Weights of a small image diffusion model.
Training: adamw at rate 0.0014, 10300 steps, batches of 64.
Rows from block 3 of a small image diffusion model, named by matrix and row number. Rows with one number belong to one neuron. Each number is 200 + 20 x the weight over its row's rms, rounded and kept within 0 to 999. All counts start at 0. After the name is the row's rms in percent of the matrix's.
After each neuron's rows are labels from the 100 images, of 14976 (inputs lightly noised), where the neuron reaches its highest value: "patch colour" is the nearest of a few named colours to the mean colour under the peak. Only what is clearly more common there than usual is listed. The data: stained colorectal tissue patches (NCT-CRC-HE-100K). In brackets: how many of the 100.
# fc1: MLP up (model.blocks.3.mlp.fc1.weight, 1152x192), inputs 0-191
# fc2: MLP down (model.blocks.3.mlp.fc2.weight, 192x1152, transposed), outputs 0-191

fc1.302,088,172,218,234,189,206,206,234,271,212,189,209,188,231,212,209,170,195,218,200,192,205,176,229,208,196,194,187,198,185,178,193,188,213,202,188,187,237,210,189,239,234,233,217,224,236,179,187,166,199,213,245,206,196,213,201,208,233,158,216,198,230,220,209,202,230,195,216,163,220,189,193,192,191,202,193,231,208,201,180,197,170,159,204,189,232,177,243,224,197,207,194,197,183,220,184,196,198,225,164,187,210,206,188,230,217,196,215,175,193,238,198,228,208,178,200,178,236,215,205,211,214,189,202,198,179,222,207,198,192,180,176,177,184,191,188,207,211,231,223,209,206,217,219,218,186,168,195,223,226,190,213,159,207,162,208,200,213,193,188,193,183,172,180,219,184,242,207,219,192,204,199,212,223,191,205,194,156,211,212,211,159,205,174,189,173,192,192,211,206,218,207,202
fc2.302,077,193,242,181,176,175,180,233,180,210,194,195,179,175,206,199,202,227,206,168,211,226,189,181,217,218,190,194,199,165,199,182,231,236,214,213,225,212,199,183,184,193,200,200,176,215,181,202,205,214,216,237,230,186,214,211,168,200,226,190,191,185,208,202,190,184,202,208,190,205,207,219,176,189,204,199,183,211,168,194,175,186,228,177,205,142,189,220,182,179,221,190,220,178,231,211,175,181,201,140,197,193,203,194,169,166,220,195,219,180,199,210,214,186,200,186,203,187,157,227,209,228,207,247,200,209,189,218,155,168,190,191,196,174,204,190,203,198,197,191,239,188,175,241,178,226,170,203,175,229,187,192,215,210,198,199,221,221,161,199,222,207,172,160,190,223,208,197,206,197,184,243,222,227,206,179,207,195,177,214,244,215,204,199,183,204,194,176,170,205,201,197,203
patch colour: purple (47)

fc1.114,140,170,183,198,193,193,200,224,208,187,229,195,222,178,193,201,187,223,220,177,187,178,202,205,189,179,177,193,218,213,177,222,178,174,220,219,221,196,223,194,189,219,213,213,207,199,194,202,227,179,224,231,201,167,220,219,184,227,190,239,226,182,209,178,210,212,196,219,184,220,190,199,185,188,206,187,218,228,185,216,192,181,195,190,175,199,202,205,218,170,185,202,194,188,177,173,193,160,223,194,197,220,136,175,200,233,192,213,184,222,208,230,200,223,202,212,164,188,167,241,178,184,214,147,200,207,215,230,184,187,193,194,227,168,194,176,185,204,201,191,186,228,181,242,188,198,210,193,219,234,191,198,170,224,209,202,177,208,186,214,207,213,192,194,212,209,237,182,178,213,177,256,173,220,160,200,182,177,234,198,196,162,239,179,174,214,172,200,190,185,203,203,215
fc2.114,231,224,199,166,193,193,196,237,214,214,225,215,197,210,221,156,203,211,233,239,198,203,204,212,191,214,178,208,191,201,206,190,201,199,194,197,170,221,216,203,231,250,197,194,205,201,194,200,210,194,192,264,213,228,185,205,201,203,203,201,215,175,238,188,201,204,229,192,197,226,188,206,214,244,214,238,191,197,212,203,174,174,185,220,170,187,182,162,154,183,211,206,183,211,201,168,210,235,214,166,215,193,191,180,221,243,166,178,213,167,198,182,236,178,215,213,195,196,192,192,196,199,201,247,201,216,187,238,195,217,210,204,202,192,204,207,231,220,190,202,244,212,209,200,191,166,173,201,207,246,225,192,196,192,206,226,220,202,189,210,252,221,185,193,226,167,192,213,218,207,188,177,189,226,184,215,183,192,178,191,173,187,213,198,184,216,206,211,208,189,195,233,226
patch colour: purple (28)

fc1.462,091,187,222,196,166,198,246,214,186,163,199,209,242,207,177,218,180,212,208,190,201,181,202,225,217,188,207,206,144,216,197,181,209,209,181,201,210,190,220,189,187,191,154,201,173,199,214,194,223,197,205,239,169,207,181,189,192,197,193,226,222,206,193,167,212,185,207,213,201,199,179,202,165,171,192,210,186,249,214,211,213,174,191,249,189,169,155,215,229,195,189,174,203,189,196,231,181,184,176,229,192,224,205,208,183,216,234,211,215,217,182,177,158,210,211,211,203,189,221,192,182,227,176,203,189,228,201,190,207,211,202,229,207,199,206,232,207,219,218,222,211,201,207,197,201,227,177,205,183,202,216,230,185,185,219,211,161,224,204,201,209,141,202,227,235,220,204,223,200,197,188,210,210,171,195,198,186,193,162,226,237,234,181,212,211,205,197,210,164,196,200,175,178
fc2.462,066,198,188,206,193,199,189,186,230,202,176,154,207,208,224,193,211,182,221,194,151,198,222,203,179,210,184,222,187,188,237,212,232,207,228,194,173,217,169,219,221,194,200,184,234,185,191,194,205,182,179,177,211,216,211,232,186,159,184,228,205,163,178,208,213,193,192,192,201,225,202,181,198,229,182,186,225,202,171,200,169,179,217,187,202,190,197,191,193,195,179,216,181,193,212,181,213,206,225,201,188,175,206,173,161,191,186,193,161,209,214,182,211,177,182,192,226,167,207,199,226,187,189,207,190,186,203,181,229,214,222,179,240,205,195,200,186,224,177,197,233,192,171,191,196,191,190,208,182,168,207,198,191,231,198,219,238,194,137,194,232,193,192,170,253,204,190,179,206,165,195,164,169,232,179,209,179,194,173,218,220,238,168,204,190,197,197,202,224,199,212,228,195
patch colour: brown (36)

fc1.584,093,209,181,166,208,215,206,206,206,178,192,198,216,203,230,205,182,202,210,204,191,194,166,216,181,199,210,213,174,199,202,205,215,196,193,199,213,201,219,194,219,237,166,204,227,187,223,191,167,181,216,240,226,173,188,214,202,197,191,202,196,203,202,197,157,214,228,177,183,186,206,227,196,145,260,186,224,161,195,165,214,193,241,206,173,194,188,173,196,208,166,174,200,208,187,213,206,185,177,179,217,236,191,223,189,202,200,184,194,227,186,202,181,201,198,208,176,192,205,195,238,167,222,190,202,192,209,156,196,210,184,243,226,201,161,194,180,198,193,209,240,243,198,217,240,178,193,207,199,178,209,212,259,198,214,171,186,201,171,214,245,171,204,234,217,223,177,208,194,201,205,176,209,215,201,210,201,171,219,193,191,207,194,199,196,207,193,230,219,191,195,227,198
fc2.584,097,197,226,174,216,184,179,175,198,208,191,232,175,172,213,204,182,237,220,242,224,195,191,198,209,210,208,173,200,199,195,185,239,227,223,202,185,205,173,163,200,185,212,210,209,211,183,189,179,227,198,201,192,211,196,185,186,200,199,210,181,163,197,162,155,169,210,227,186,177,203,189,172,199,217,186,197,189,247,235,199,203,198,180,186,191,196,234,148,174,183,182,205,239,231,201,191,174,194,198,206,197,213,210,186,192,243,204,185,174,196,220,220,176,195,178,201,203,191,183,227,196,200,223,171,210,178,199,189,195,215,198,167,220,180,186,214,234,206,188,216,184,183,212,208,210,214,239,206,195,190,195,176,210,208,165,233,195,174,210,212,206,211,151,187,233,214,177,186,231,213,223,216,190,179,201,156,204,181,179,171,181,203,192,178,184,189,195,166,162,216,209,165
patch colour: white (59)

fc1.751,092,214,170,209,198,232,221,223,183,198,180,218,221,171,222,194,184,243,240,164,199,208,199,197,217,173,206,189,221,203,204,224,201,201,211,201,203,221,193,181,212,193,202,199,199,228,190,163,173,201,193,193,197,213,191,187,201,194,203,188,196,179,217,199,217,246,200,218,228,196,227,200,179,177,216,139,204,242,223,208,217,190,206,227,200,195,200,204,195,208,188,218,208,187,204,200,179,158,199,197,228,228,238,199,205,211,193,202,202,174,200,224,212,202,190,230,221,226,203,187,171,178,188,214,216,181,205,195,178,219,200,187,217,197,202,198,163,236,217,194,166,250,205,210,217,156,162,179,197,218,185,230,238,208,157,191,171,195,202,179,194,189,191,194,204,181,229,186,222,200,190,238,199,196,224,235,200,178,190,234,223,227,200,180,175,212,192,187,238,186,243,211,231
fc2.751,086,230,212,237,191,210,219,230,168,200,185,210,168,177,170,220,208,199,204,232,201,219,201,213,220,176,193,241,190,175,158,200,197,204,219,230,206,194,209,204,205,182,221,190,165,214,216,183,211,220,187,188,195,211,155,215,212,229,218,192,179,219,184,221,175,196,226,196,199,227,220,214,186,249,194,224,204,182,185,238,186,218,174,170,218,204,208,221,213,202,182,181,200,200,202,232,191,176,194,172,196,163,206,177,196,238,205,197,213,182,188,199,184,212,194,182,222,185,214,215,204,190,215,216,218,190,191,226,193,204,201,193,216,189,180,206,213,177,204,164,222,184,197,210,187,268,219,222,199,208,166,236,214,210,267,219,163,195,210,225,204,218,216,200,224,180,205,209,195,187,204,230,200,193,200,199,203,174,212,206,216,215,184,211,243,184,175,175,177,195,196,157,197
patch colour: pink (89)

fc1.256,088,213,191,192,209,186,204,200,210,248,222,169,204,230,180,230,196,183,211,210,189,181,196,212,174,202,177,206,205,193,172,201,206,213,209,209,177,170,188,181,186,216,196,203,222,250,197,164,203,196,213,176,163,223,208,186,193,213,196,231,192,212,214,222,241,204,199,189,192,201,219,172,202,158,191,219,203,228,198,208,178,197,194,211,198,155,238,209,210,186,193,171,209,173,169,221,193,253,205,206,197,218,197,216,214,221,183,198,206,182,229,206,179,191,207,180,207,196,212,193,178,237,211,190,196,214,207,230,210,178,196,183,219,218,167,222,201,177,223,213,151,156,229,223,191,177,196,199,193,236,203,210,195,178,188,225,188,200,201,241,196,217,214,211,230,154,189,219,194,206,233,225,209,238,213,188,189,205,183,194,214,220,225,194,188,186,180,147,190,204,214,200,152
fc2.256,074,238,211,184,142,175,185,173,210,202,202,192,184,212,182,205,181,199,231,151,208,223,191,198,215,207,241,225,196,180,223,203,190,185,181,215,199,200,226,197,216,197,216,197,175,186,212,191,215,192,205,243,210,198,214,233,192,176,193,210,157,181,166,185,162,184,190,192,180,184,245,180,193,223,197,212,192,198,211,199,204,211,177,194,214,193,203,239,231,206,196,215,210,214,208,246,212,260,165,205,208,197,206,213,197,186,209,192,194,226,191,192,229,195,188,177,216,199,207,227,189,181,192,165,210,204,212,222,198,214,230,164,193,203,181,207,228,193,197,192,223,177,219,161,214,207,238,219,228,181,204,212,206,188,173,216,204,201,243,202,194,194,225,195,182,176,181,216,228,205,189,201,208,199,209,215,251,192,201,242,242,208,179,201,181,216,191,206,211,205,198,245,180
patch colour: brown (51); black (38)

fc1.356,084,159,198,230,177,173,198,189,195,228,194,207,188,170,204,214,222,197,219,259,204,189,199,219,205,208,278,219,214,210,194,208,216,202,187,225,174,254,211,207,193,215,202,221,209,175,199,190,249,210,219,180,205,163,214,185,194,205,219,209,205,230,145,219,224,181,187,225,197,179,187,201,177,198,190,206,247,206,182,185,190,197,205,206,199,159,199,216,215,202,185,218,187,215,226,220,192,181,248,205,250,223,242,178,196,194,167,201,205,206,199,182,200,192,199,221,184,190,191,219,200,159,216,188,193,171,202,190,174,194,212,216,184,210,174,217,166,202,202,236,206,200,225,180,175,177,186,223,214,202,216,195,203,198,188,180,216,215,172,223,217,198,204,177,196,242,207,208,216,165,191,198,213,185,190,184,221,207,195,184,196,191,196,191,218,205,176,208,212,183,178,186,196
fc2.356,059,210,215,198,228,212,186,192,244,168,223,229,246,178,229,151,206,226,196,212,221,207,221,197,209,212,213,208,192,213,185,171,184,217,155,198,186,218,173,183,203,189,191,211,201,230,169,209,210,185,219,208,204,253,216,196,217,194,204,194,213,213,140,199,218,180,180,215,192,214,196,203,169,167,205,199,200,189,172,189,219,213,199,215,224,179,201,218,231,185,221,205,211,230,197,201,164,215,215,208,215,198,208,215,183,181,179,237,177,147,236,195,190,198,182,164,197,210,220,191,184,179,191,197,193,220,191,190,224,192,201,215,210,197,240,169,183,221,224,203,175,210,214,221,235,160,226,233,222,199,189,218,208,205,182,192,214,195,191,204,211,218,206,194,199,203,177,215,205,223,180,186,198,221,211,205,239,206,207,183,211,191,212,219,158,214,207,235,212,191,198,148,205
patch colour: pink (71)

fc1.593,130,169,174,200,229,182,246,236,216,223,194,187,209,214,176,167,179,212,206,213,191,202,197,181,219,185,196,198,218,190,196,209,173,210,220,205,218,196,193,185,163,166,185,198,171,213,217,214,201,186,181,228,195,201,199,197,196,237,206,240,218,185,230,154,200,248,211,212,210,226,187,180,235,222,185,223,171,232,171,202,193,194,197,189,208,189,186,179,213,180,199,207,207,203,197,213,172,156,187,219,184,196,198,211,213,211,219,181,190,206,193,198,192,209,192,226,209,193,195,216,201,231,221,180,166,203,212,188,191,197,206,214,222,219,212,230,199,191,188,177,161,199,185,198,214,215,238,192,213,213,172,192,173,233,213,224,166,207,184,234,232,184,221,212,201,192,232,218,188,189,148,219,188,213,179,203,197,196,219,199,189,168,200,210,155,259,173,215,221,177,236,199,195
fc2.593,162,167,205,205,185,205,185,210,222,185,210,233,172,213,216,155,229,214,194,225,183,200,208,203,182,192,176,211,212,204,215,156,182,202,201,248,183,196,223,206,211,239,207,207,177,195,212,209,202,210,194,234,154,236,220,196,182,197,213,264,215,206,214,210,203,211,198,204,199,195,195,217,203,235,188,249,189,213,201,223,182,179,225,204,177,195,191,204,161,176,218,227,170,208,196,185,218,228,218,169,210,205,211,172,189,206,180,229,193,160,210,194,186,187,185,195,213,232,164,198,198,222,180,232,188,219,199,206,192,208,210,183,221,195,205,191,218,217,208,233,263,181,203,205,205,174,156,219,204,210,192,189,201,205,191,192,224,185,184,194,239,200,195,207,208,190,215,193,192,199,213,187,216,260,196,195,204,203,206,197,229,228,205,202,153,178,193,207,195,181,200,230,226
patch colour: brown (64)

fc1.572,094,181,217,226,210,190,205,210,208,214,180,171,189,206,206,219,209,181,203,189,185,197,188,170,176,175,182,186,202,205,168,161,230,201,187,212,181,211,176,209,198,180,229,221,180,222,210,210,227,193,213,193,151,195,215,218,170,176,212,240,221,185,203,223,220,201,220,196,191,188,185,206,200,185,219,189,247,247,188,198,210,203,200,203,190,234,228,198,202,216,190,189,179,188,185,195,193,207,215,201,218,203,184,182,209,174,203,232,195,194,197,205,224,236,192,217,175,220,168,168,193,193,183,165,211,166,180,225,150,213,201,208,221,218,170,202,187,237,190,180,200,193,208,194,208,228,212,197,262,202,218,229,235,198,202,216,216,202,189,191,188,209,219,202,192,196,201,182,162,151,172,168,210,165,196,231,167,161,180,217,187,198,181,183,188,242,182,214,190,187,224,196,199
fc2.572,075,187,200,174,215,188,184,189,224,171,192,189,175,173,162,225,223,161,219,158,188,182,218,192,207,213,167,212,214,227,200,191,172,219,184,219,170,211,227,191,216,196,201,203,215,209,202,222,196,187,208,207,193,172,202,144,194,178,217,219,199,222,223,208,200,176,180,180,227,201,233,190,239,210,182,174,241,185,196,198,204,205,175,232,161,184,179,196,203,214,218,172,179,202,194,183,204,190,236,250,217,211,211,216,181,219,160,199,239,219,243,215,206,154,186,182,204,211,208,192,221,205,189,216,168,199,187,193,208,216,202,211,234,192,172,170,224,202,216,202,195,220,190,219,216,163,173,196,189,182,205,207,190,211,196,181,193,201,202,193,178,197,174,210,186,167,186,223,187,222,198,204,161,167,225,186,202,210,218,177,186,178,220,201,165,209,199,225,196,184,190,186,233
patch colour: grey (90)

fc1.39,088,238,203,195,207,191,176,194,218,210,217,192,200,169,193,219,218,200,217,187,208,198,176,166,206,154,227,221,186,219,176,213,186,221,213,198,208,186,210,169,209,236,181,240,219,222,155,191,209,160,194,173,189,192,226,189,239,222,198,183,200,210,206,199,207,233,232,202,154,201,228,196,185,196,206,252,193,216,200,198,208,169,215,195,191,178,230,228,178,192,193,209,217,203,181,187,199,181,190,213,171,231,224,215,160,224,211,196,222,196,205,219,178,226,222,193,188,184,185,194,211,175,206,209,198,189,219,200,227,222,174,220,171,189,180,182,222,194,211,175,208,199,227,216,216,204,181,196,245,183,240,198,178,182,232,201,218,212,199,208,212,174,190,178,181,210,208,174,203,184,199,197,198,150,189,223,199,217,161,170,201,195,187,164,187,197,245,198,186,233,191,209,219
fc2.39,064,199,207,185,216,173,207,206,195,181,207,182,196,206,173,188,203,207,168,194,188,174,210,202,215,224,196,249,182,215,200,202,226,180,221,223,176,209,210,193,206,220,195,145,194,215,214,209,170,205,181,206,220,168,211,222,228,201,202,176,191,181,212,201,179,229,227,194,237,211,203,173,161,181,207,220,232,199,244,191,219,198,204,191,185,182,174,191,200,201,186,195,235,197,193,205,258,139,204,204,179,177,196,217,183,202,194,235,202,195,209,182,194,188,177,172,224,190,204,215,239,248,220,167,209,190,215,190,197,205,201,196,194,163,198,204,145,182,220,171,197,203,205,154,196,198,188,199,197,184,162,205,186,239,181,219,191,180,184,206,207,197,211,178,201,191,201,198,194,174,160,193,205,204,184,189,236,216,219,191,224,199,192,212,241,208,201,229,201,211,215,168,220
patch colour: pink (93)

fc1.175,084,194,187,181,180,171,245,179,240,162,201,186,259,156,173,229,199,238,187,198,172,188,190,189,197,186,182,199,217,184,223,198,180,203,209,214,216,193,185,210,201,195,202,215,185,211,201,238,181,197,215,207,193,212,228,198,188,192,158,200,196,230,215,189,194,214,205,193,203,212,154,241,183,196,209,198,215,233,162,182,197,210,186,220,177,169,207,197,252,215,217,198,190,174,205,219,186,206,192,216,197,236,180,173,202,211,172,201,210,180,209,185,177,245,212,213,195,206,201,198,184,231,227,198,202,203,232,207,194,149,221,213,204,159,193,192,251,214,207,205,201,204,173,239,220,221,207,181,204,202,210,187,204,208,194,169,175,202,218,195,173,170,211,186,189,202,202,186,212,214,173,201,165,190,221,188,208,232,215,207,210,187,226,220,210,220,186,237,210,195,210,210,225
fc2.175,065,217,205,252,237,217,191,184,207,185,225,223,200,204,219,195,209,205,205,254,168,201,197,161,213,239,206,206,210,235,172,235,216,185,194,202,212,243,222,173,210,194,209,227,166,236,184,171,169,164,201,183,202,216,167,159,199,188,214,167,224,179,189,188,216,174,193,223,228,188,190,221,183,202,224,207,198,178,211,200,168,173,198,184,198,180,218,190,201,204,181,185,192,191,197,173,206,222,186,233,208,186,228,196,210,215,192,194,223,181,205,178,210,201,218,172,197,220,241,198,187,169,188,178,197,211,178,173,202,222,214,216,219,206,216,174,203,208,203,169,208,175,185,203,194,182,199,207,202,192,210,204,202,200,198,211,253,182,174,172,196,177,198,225,206,193,200,189,222,204,226,195,187,183,211,210,193,259,208,238,208,202,202,200,248,207,209,204,218,217,231,172,211
patch colour: brown (50); grey (49)

fc1.467,117,216,205,180,206,204,164,236,195,197,201,174,168,194,183,203,190,218,252,197,211,201,191,203,213,199,217,257,184,206,180,217,197,215,196,150,210,220,197,220,185,214,188,197,230,220,146,233,233,149,200,188,208,199,194,208,202,187,235,205,217,204,178,212,205,202,222,192,196,210,212,195,186,192,212,211,214,206,195,182,222,192,176,233,201,185,172,194,229,199,173,199,197,198,221,185,220,190,177,216,187,192,186,191,191,212,181,174,213,199,185,206,244,231,229,180,191,167,203,189,197,176,204,177,181,220,221,210,225,155,186,202,194,192,178,193,189,197,196,194,234,213,197,189,177,180,174,198,242,213,216,185,157,179,194,206,166,198,193,207,222,201,179,206,238,200,237,198,172,206,182,200,224,208,204,189,182,194,156,196,185,177,166,160,196,159,203,220,185,189,174,200,233
fc2.467,096,198,214,208,213,182,176,210,200,192,167,191,190,172,218,177,239,237,201,150,198,201,187,189,221,167,207,219,195,222,216,192,196,192,163,231,217,183,200,208,201,226,195,190,185,186,190,189,183,216,207,181,231,201,210,232,182,208,206,206,198,164,205,230,233,227,221,192,189,175,202,211,188,172,213,226,233,198,216,189,218,196,184,198,169,214,184,170,133,204,202,214,247,151,202,193,201,249,198,242,187,182,189,224,214,171,157,267,183,209,225,192,176,210,205,192,206,184,219,182,202,218,215,201,200,199,210,199,177,208,175,195,214,191,224,188,169,179,194,191,216,207,172,246,194,204,229,177,184,198,177,225,206,217,179,213,210,208,213,200,196,208,212,213,198,192,222,234,206,178,216,191,191,204,182,194,225,170,196,223,189,226,200,176,208,191,194,208,214,210,183,202,211
patch colour: grey (51)

fc1.715,121,180,198,183,190,177,205,231,182,195,185,215,192,178,223,237,193,206,199,187,226,192,198,184,197,177,230,218,198,179,184,241,187,199,201,219,204,225,226,203,197,207,222,206,216,195,169,214,215,196,197,213,203,145,217,213,209,221,187,225,189,200,164,191,217,206,198,201,213,192,172,224,207,177,222,203,205,189,176,228,238,228,199,201,167,162,216,215,232,209,197,203,159,184,213,183,203,191,205,217,237,192,148,217,198,196,184,205,187,214,165,193,155,226,200,198,184,154,197,220,196,197,209,195,192,226,183,192,192,199,202,200,215,160,211,168,209,181,239,206,203,219,192,189,201,173,201,182,213,259,212,201,197,194,205,172,248,232,194,231,177,179,190,240,204,201,223,175,221,209,165,177,210,170,181,195,232,217,222,185,190,191,184,201,177,212,193,179,195,185,230,198,226
fc2.715,126,206,209,193,205,205,216,227,195,207,216,193,174,211,223,196,194,213,236,189,202,203,217,213,198,230,205,215,167,196,203,206,199,219,188,202,176,212,162,196,184,207,209,176,235,181,218,198,174,216,204,218,200,173,196,198,181,184,198,213,183,187,238,185,162,201,239,191,184,191,211,207,187,214,212,242,197,193,191,215,180,199,246,181,141,216,198,186,172,208,213,225,187,194,198,190,236,197,213,169,238,189,185,202,200,235,207,160,208,167,187,201,207,179,199,209,169,158,175,185,213,197,192,149,215,207,187,216,211,159,172,215,216,185,201,217,200,172,154,193,235,211,218,190,207,210,183,196,200,239,197,218,198,209,244,188,201,164,170,230,216,216,161,173,226,177,198,206,184,212,183,209,188,214,215,196,170,201,158,202,192,213,200,216,217,228,221,209,171,181,203,183,218
patch colour: brown (59)

fc1.424,095,237,199,179,219,216,203,189,210,197,233,196,198,202,169,222,157,176,198,178,194,184,215,163,197,178,210,188,197,228,193,218,196,197,191,226,191,215,205,196,222,202,213,190,248,251,187,202,201,166,201,207,216,222,213,198,214,208,206,215,200,196,209,237,199,196,212,203,181,198,210,219,189,156,219,221,201,188,186,193,202,194,206,196,188,202,171,202,191,206,199,203,221,206,239,190,188,203,153,196,224,185,185,171,217,209,199,202,164,211,207,187,190,220,186,190,200,191,191,186,203,179,199,191,226,211,216,210,216,197,187,225,159,208,184,187,163,217,201,184,197,190,188,186,191,229,229,178,220,226,224,200,197,220,202,192,169,210,175,240,212,182,200,211,193,165,224,195,206,145,188,257,230,199,211,223,218,153,198,205,226,192,212,228,212,223,258,229,167,236,196,178,239
fc2.424,087,228,193,207,183,200,180,227,185,168,150,175,155,221,162,212,178,199,196,201,231,207,228,187,167,192,171,179,204,172,194,211,196,174,224,227,204,177,199,196,204,187,207,194,210,183,188,196,217,216,190,208,193,211,211,187,223,171,173,165,222,209,174,191,181,211,205,193,228,191,223,170,197,171,207,208,203,210,204,174,219,215,215,198,202,213,203,229,143,220,204,199,193,227,205,211,201,114,196,160,218,241,191,201,202,208,189,151,221,177,204,216,194,191,190,192,210,201,225,207,209,217,240,218,212,195,185,212,232,199,215,176,224,196,207,191,194,199,222,216,203,170,173,202,182,185,214,179,211,198,201,194,204,201,187,183,211,215,192,213,233,197,191,187,211,185,200,196,216,211,204,198,188,226,252,191,178,191,212,182,203,248,201,167,238,241,204,201,198,188,213,214,210
patch colour: white (76)

fc1.279,109,205,216,195,193,207,211,227,219,227,211,193,196,199,209,178,209,194,222,181,205,190,180,195,210,176,246,193,218,191,188,217,189,195,169,209,190,196,201,165,236,212,183,192,186,197,162,157,162,199,190,208,216,188,228,184,224,188,209,194,191,202,226,152,221,221,212,224,227,186,177,200,185,233,179,242,203,180,227,182,212,181,202,227,179,200,212,213,192,199,153,174,179,175,215,207,199,217,230,224,199,174,221,222,177,238,205,185,184,180,202,203,211,189,188,208,212,218,188,196,225,216,211,181,172,167,235,175,197,173,181,204,219,211,195,210,223,203,201,172,195,202,201,219,215,202,193,153,189,194,161,184,213,184,144,200,195,208,175,204,211,185,217,209,167,180,162,208,222,195,189,206,207,235,209,190,215,222,227,213,176,161,172,222,210,203,226,197,209,161,227,176,219
fc2.279,128,193,201,173,191,176,199,212,188,202,186,223,220,214,198,175,195,195,193,195,203,182,199,212,220,239,191,172,192,196,194,163,216,205,175,183,270,187,197,159,205,209,184,178,195,183,180,187,252,197,176,220,226,182,202,190,170,205,198,190,228,223,229,185,229,214,206,183,185,212,191,209,175,213,200,221,224,219,147,197,192,181,234,221,179,208,206,182,154,185,259,204,201,173,195,195,256,257,192,207,189,224,198,171,182,220,225,195,237,155,204,192,217,186,192,187,205,185,192,206,193,171,209,227,212,185,198,178,205,207,224,201,198,206,240,197,217,202,203,232,190,225,191,216,164,197,222,212,189,178,223,230,196,193,186,211,214,203,205,199,212,192,203,211,198,196,211,209,195,201,184,215,170,214,182,193,204,202,179,148,174,201,187,212,221,192,209,194,187,192,217,215,209
patch colour: purple (45)

fc1.375,093,197,194,204,205,186,206,207,180,172,217,174,257,202,219,213,202,176,185,249,181,196,223,177,218,218,196,197,164,239,205,173,185,169,221,235,195,208,185,172,188,220,198,175,182,185,209,202,197,215,140,213,189,205,156,219,221,205,231,243,229,201,200,182,216,217,178,209,188,237,171,210,178,143,207,210,229,204,172,195,185,157,178,189,193,190,198,202,243,186,160,209,205,175,207,226,171,206,222,185,212,209,203,221,230,200,219,179,193,216,198,185,193,209,196,207,207,198,218,183,206,195,227,174,207,194,193,185,183,174,240,194,164,206,195,203,205,208,183,224,224,174,206,174,175,189,208,181,169,204,186,221,219,213,196,211,192,236,164,220,194,210,177,196,191,208,210,211,211,220,212,208,196,191,212,222,202,167,212,210,224,183,215,216,224,188,178,198,199,187,189,176,209
fc2.375,079,204,186,208,173,179,206,179,209,200,194,209,200,170,180,222,235,187,191,223,174,174,155,210,214,205,211,221,210,231,209,203,177,216,187,179,197,230,191,194,173,210,221,202,195,209,167,193,208,171,200,185,183,186,217,231,221,211,190,190,211,188,202,168,215,191,209,179,193,232,201,203,194,200,200,216,191,168,152,174,191,178,237,187,193,210,190,205,202,208,215,217,191,200,184,189,233,221,191,221,202,191,172,153,206,205,182,196,208,148,202,174,205,200,178,231,216,193,243,214,162,256,225,203,162,215,185,195,181,196,222,229,203,168,204,202,235,194,217,221,203,215,198,184,208,204,263,212,184,207,223,192,221,226,210,193,174,190,205,192,157,214,189,210,210,185,214,178,181,206,219,217,141,196,224,199,202,180,216,232,232,191,190,199,189,202,203,206,179,219,199,188,167
patch colour: pink (77)

fc1.724,111,209,210,166,167,213,235,237,218,195,200,201,213,199,222,195,145,176,208,201,174,201,200,194,179,207,222,197,204,154,210,178,186,219,201,212,175,216,204,208,192,236,225,223,186,223,217,204,196,201,190,203,213,237,220,199,206,245,202,218,262,211,200,237,196,220,221,197,165,207,217,232,174,163,204,208,215,196,195,169,187,242,199,177,197,182,222,192,219,207,195,206,213,214,186,176,200,217,184,208,209,219,194,212,190,209,178,207,168,226,164,202,201,226,210,186,177,216,200,181,227,180,170,226,181,185,233,179,210,176,214,243,152,191,173,195,171,214,195,212,209,206,220,188,190,209,170,179,223,178,229,201,212,228,190,201,197,206,203,209,168,211,203,213,214,245,195,200,218,178,160,196,200,204,212,209,209,216,199,218,219,179,202,205,230,205,201,180,230,204,167,221,194
fc2.724,106,253,196,174,249,209,169,204,221,194,207,213,204,191,208,196,219,202,199,253,189,216,203,236,196,182,192,276,180,196,198,193,191,187,187,205,226,187,181,181,183,221,180,215,212,206,206,189,205,195,202,205,206,222,186,199,196,149,191,163,190,184,197,223,169,213,168,183,211,209,204,205,186,214,214,159,173,213,200,200,207,224,173,208,200,202,188,209,190,209,198,193,194,157,195,176,174,164,201,185,198,211,200,203,168,178,179,234,192,203,222,226,200,150,213,200,172,203,201,207,199,203,216,206,251,207,187,217,204,189,207,167,201,225,171,223,204,202,171,197,222,186,202,184,212,216,163,171,188,203,174,200,194,222,192,231,216,223,205,189,206,192,207,188,189,227,217,202,199,195,190,181,202,201,207,221,190,146,214,210,170,176,199,192,197,236,192,226,140,199,204,212,182
patch colour: white (82)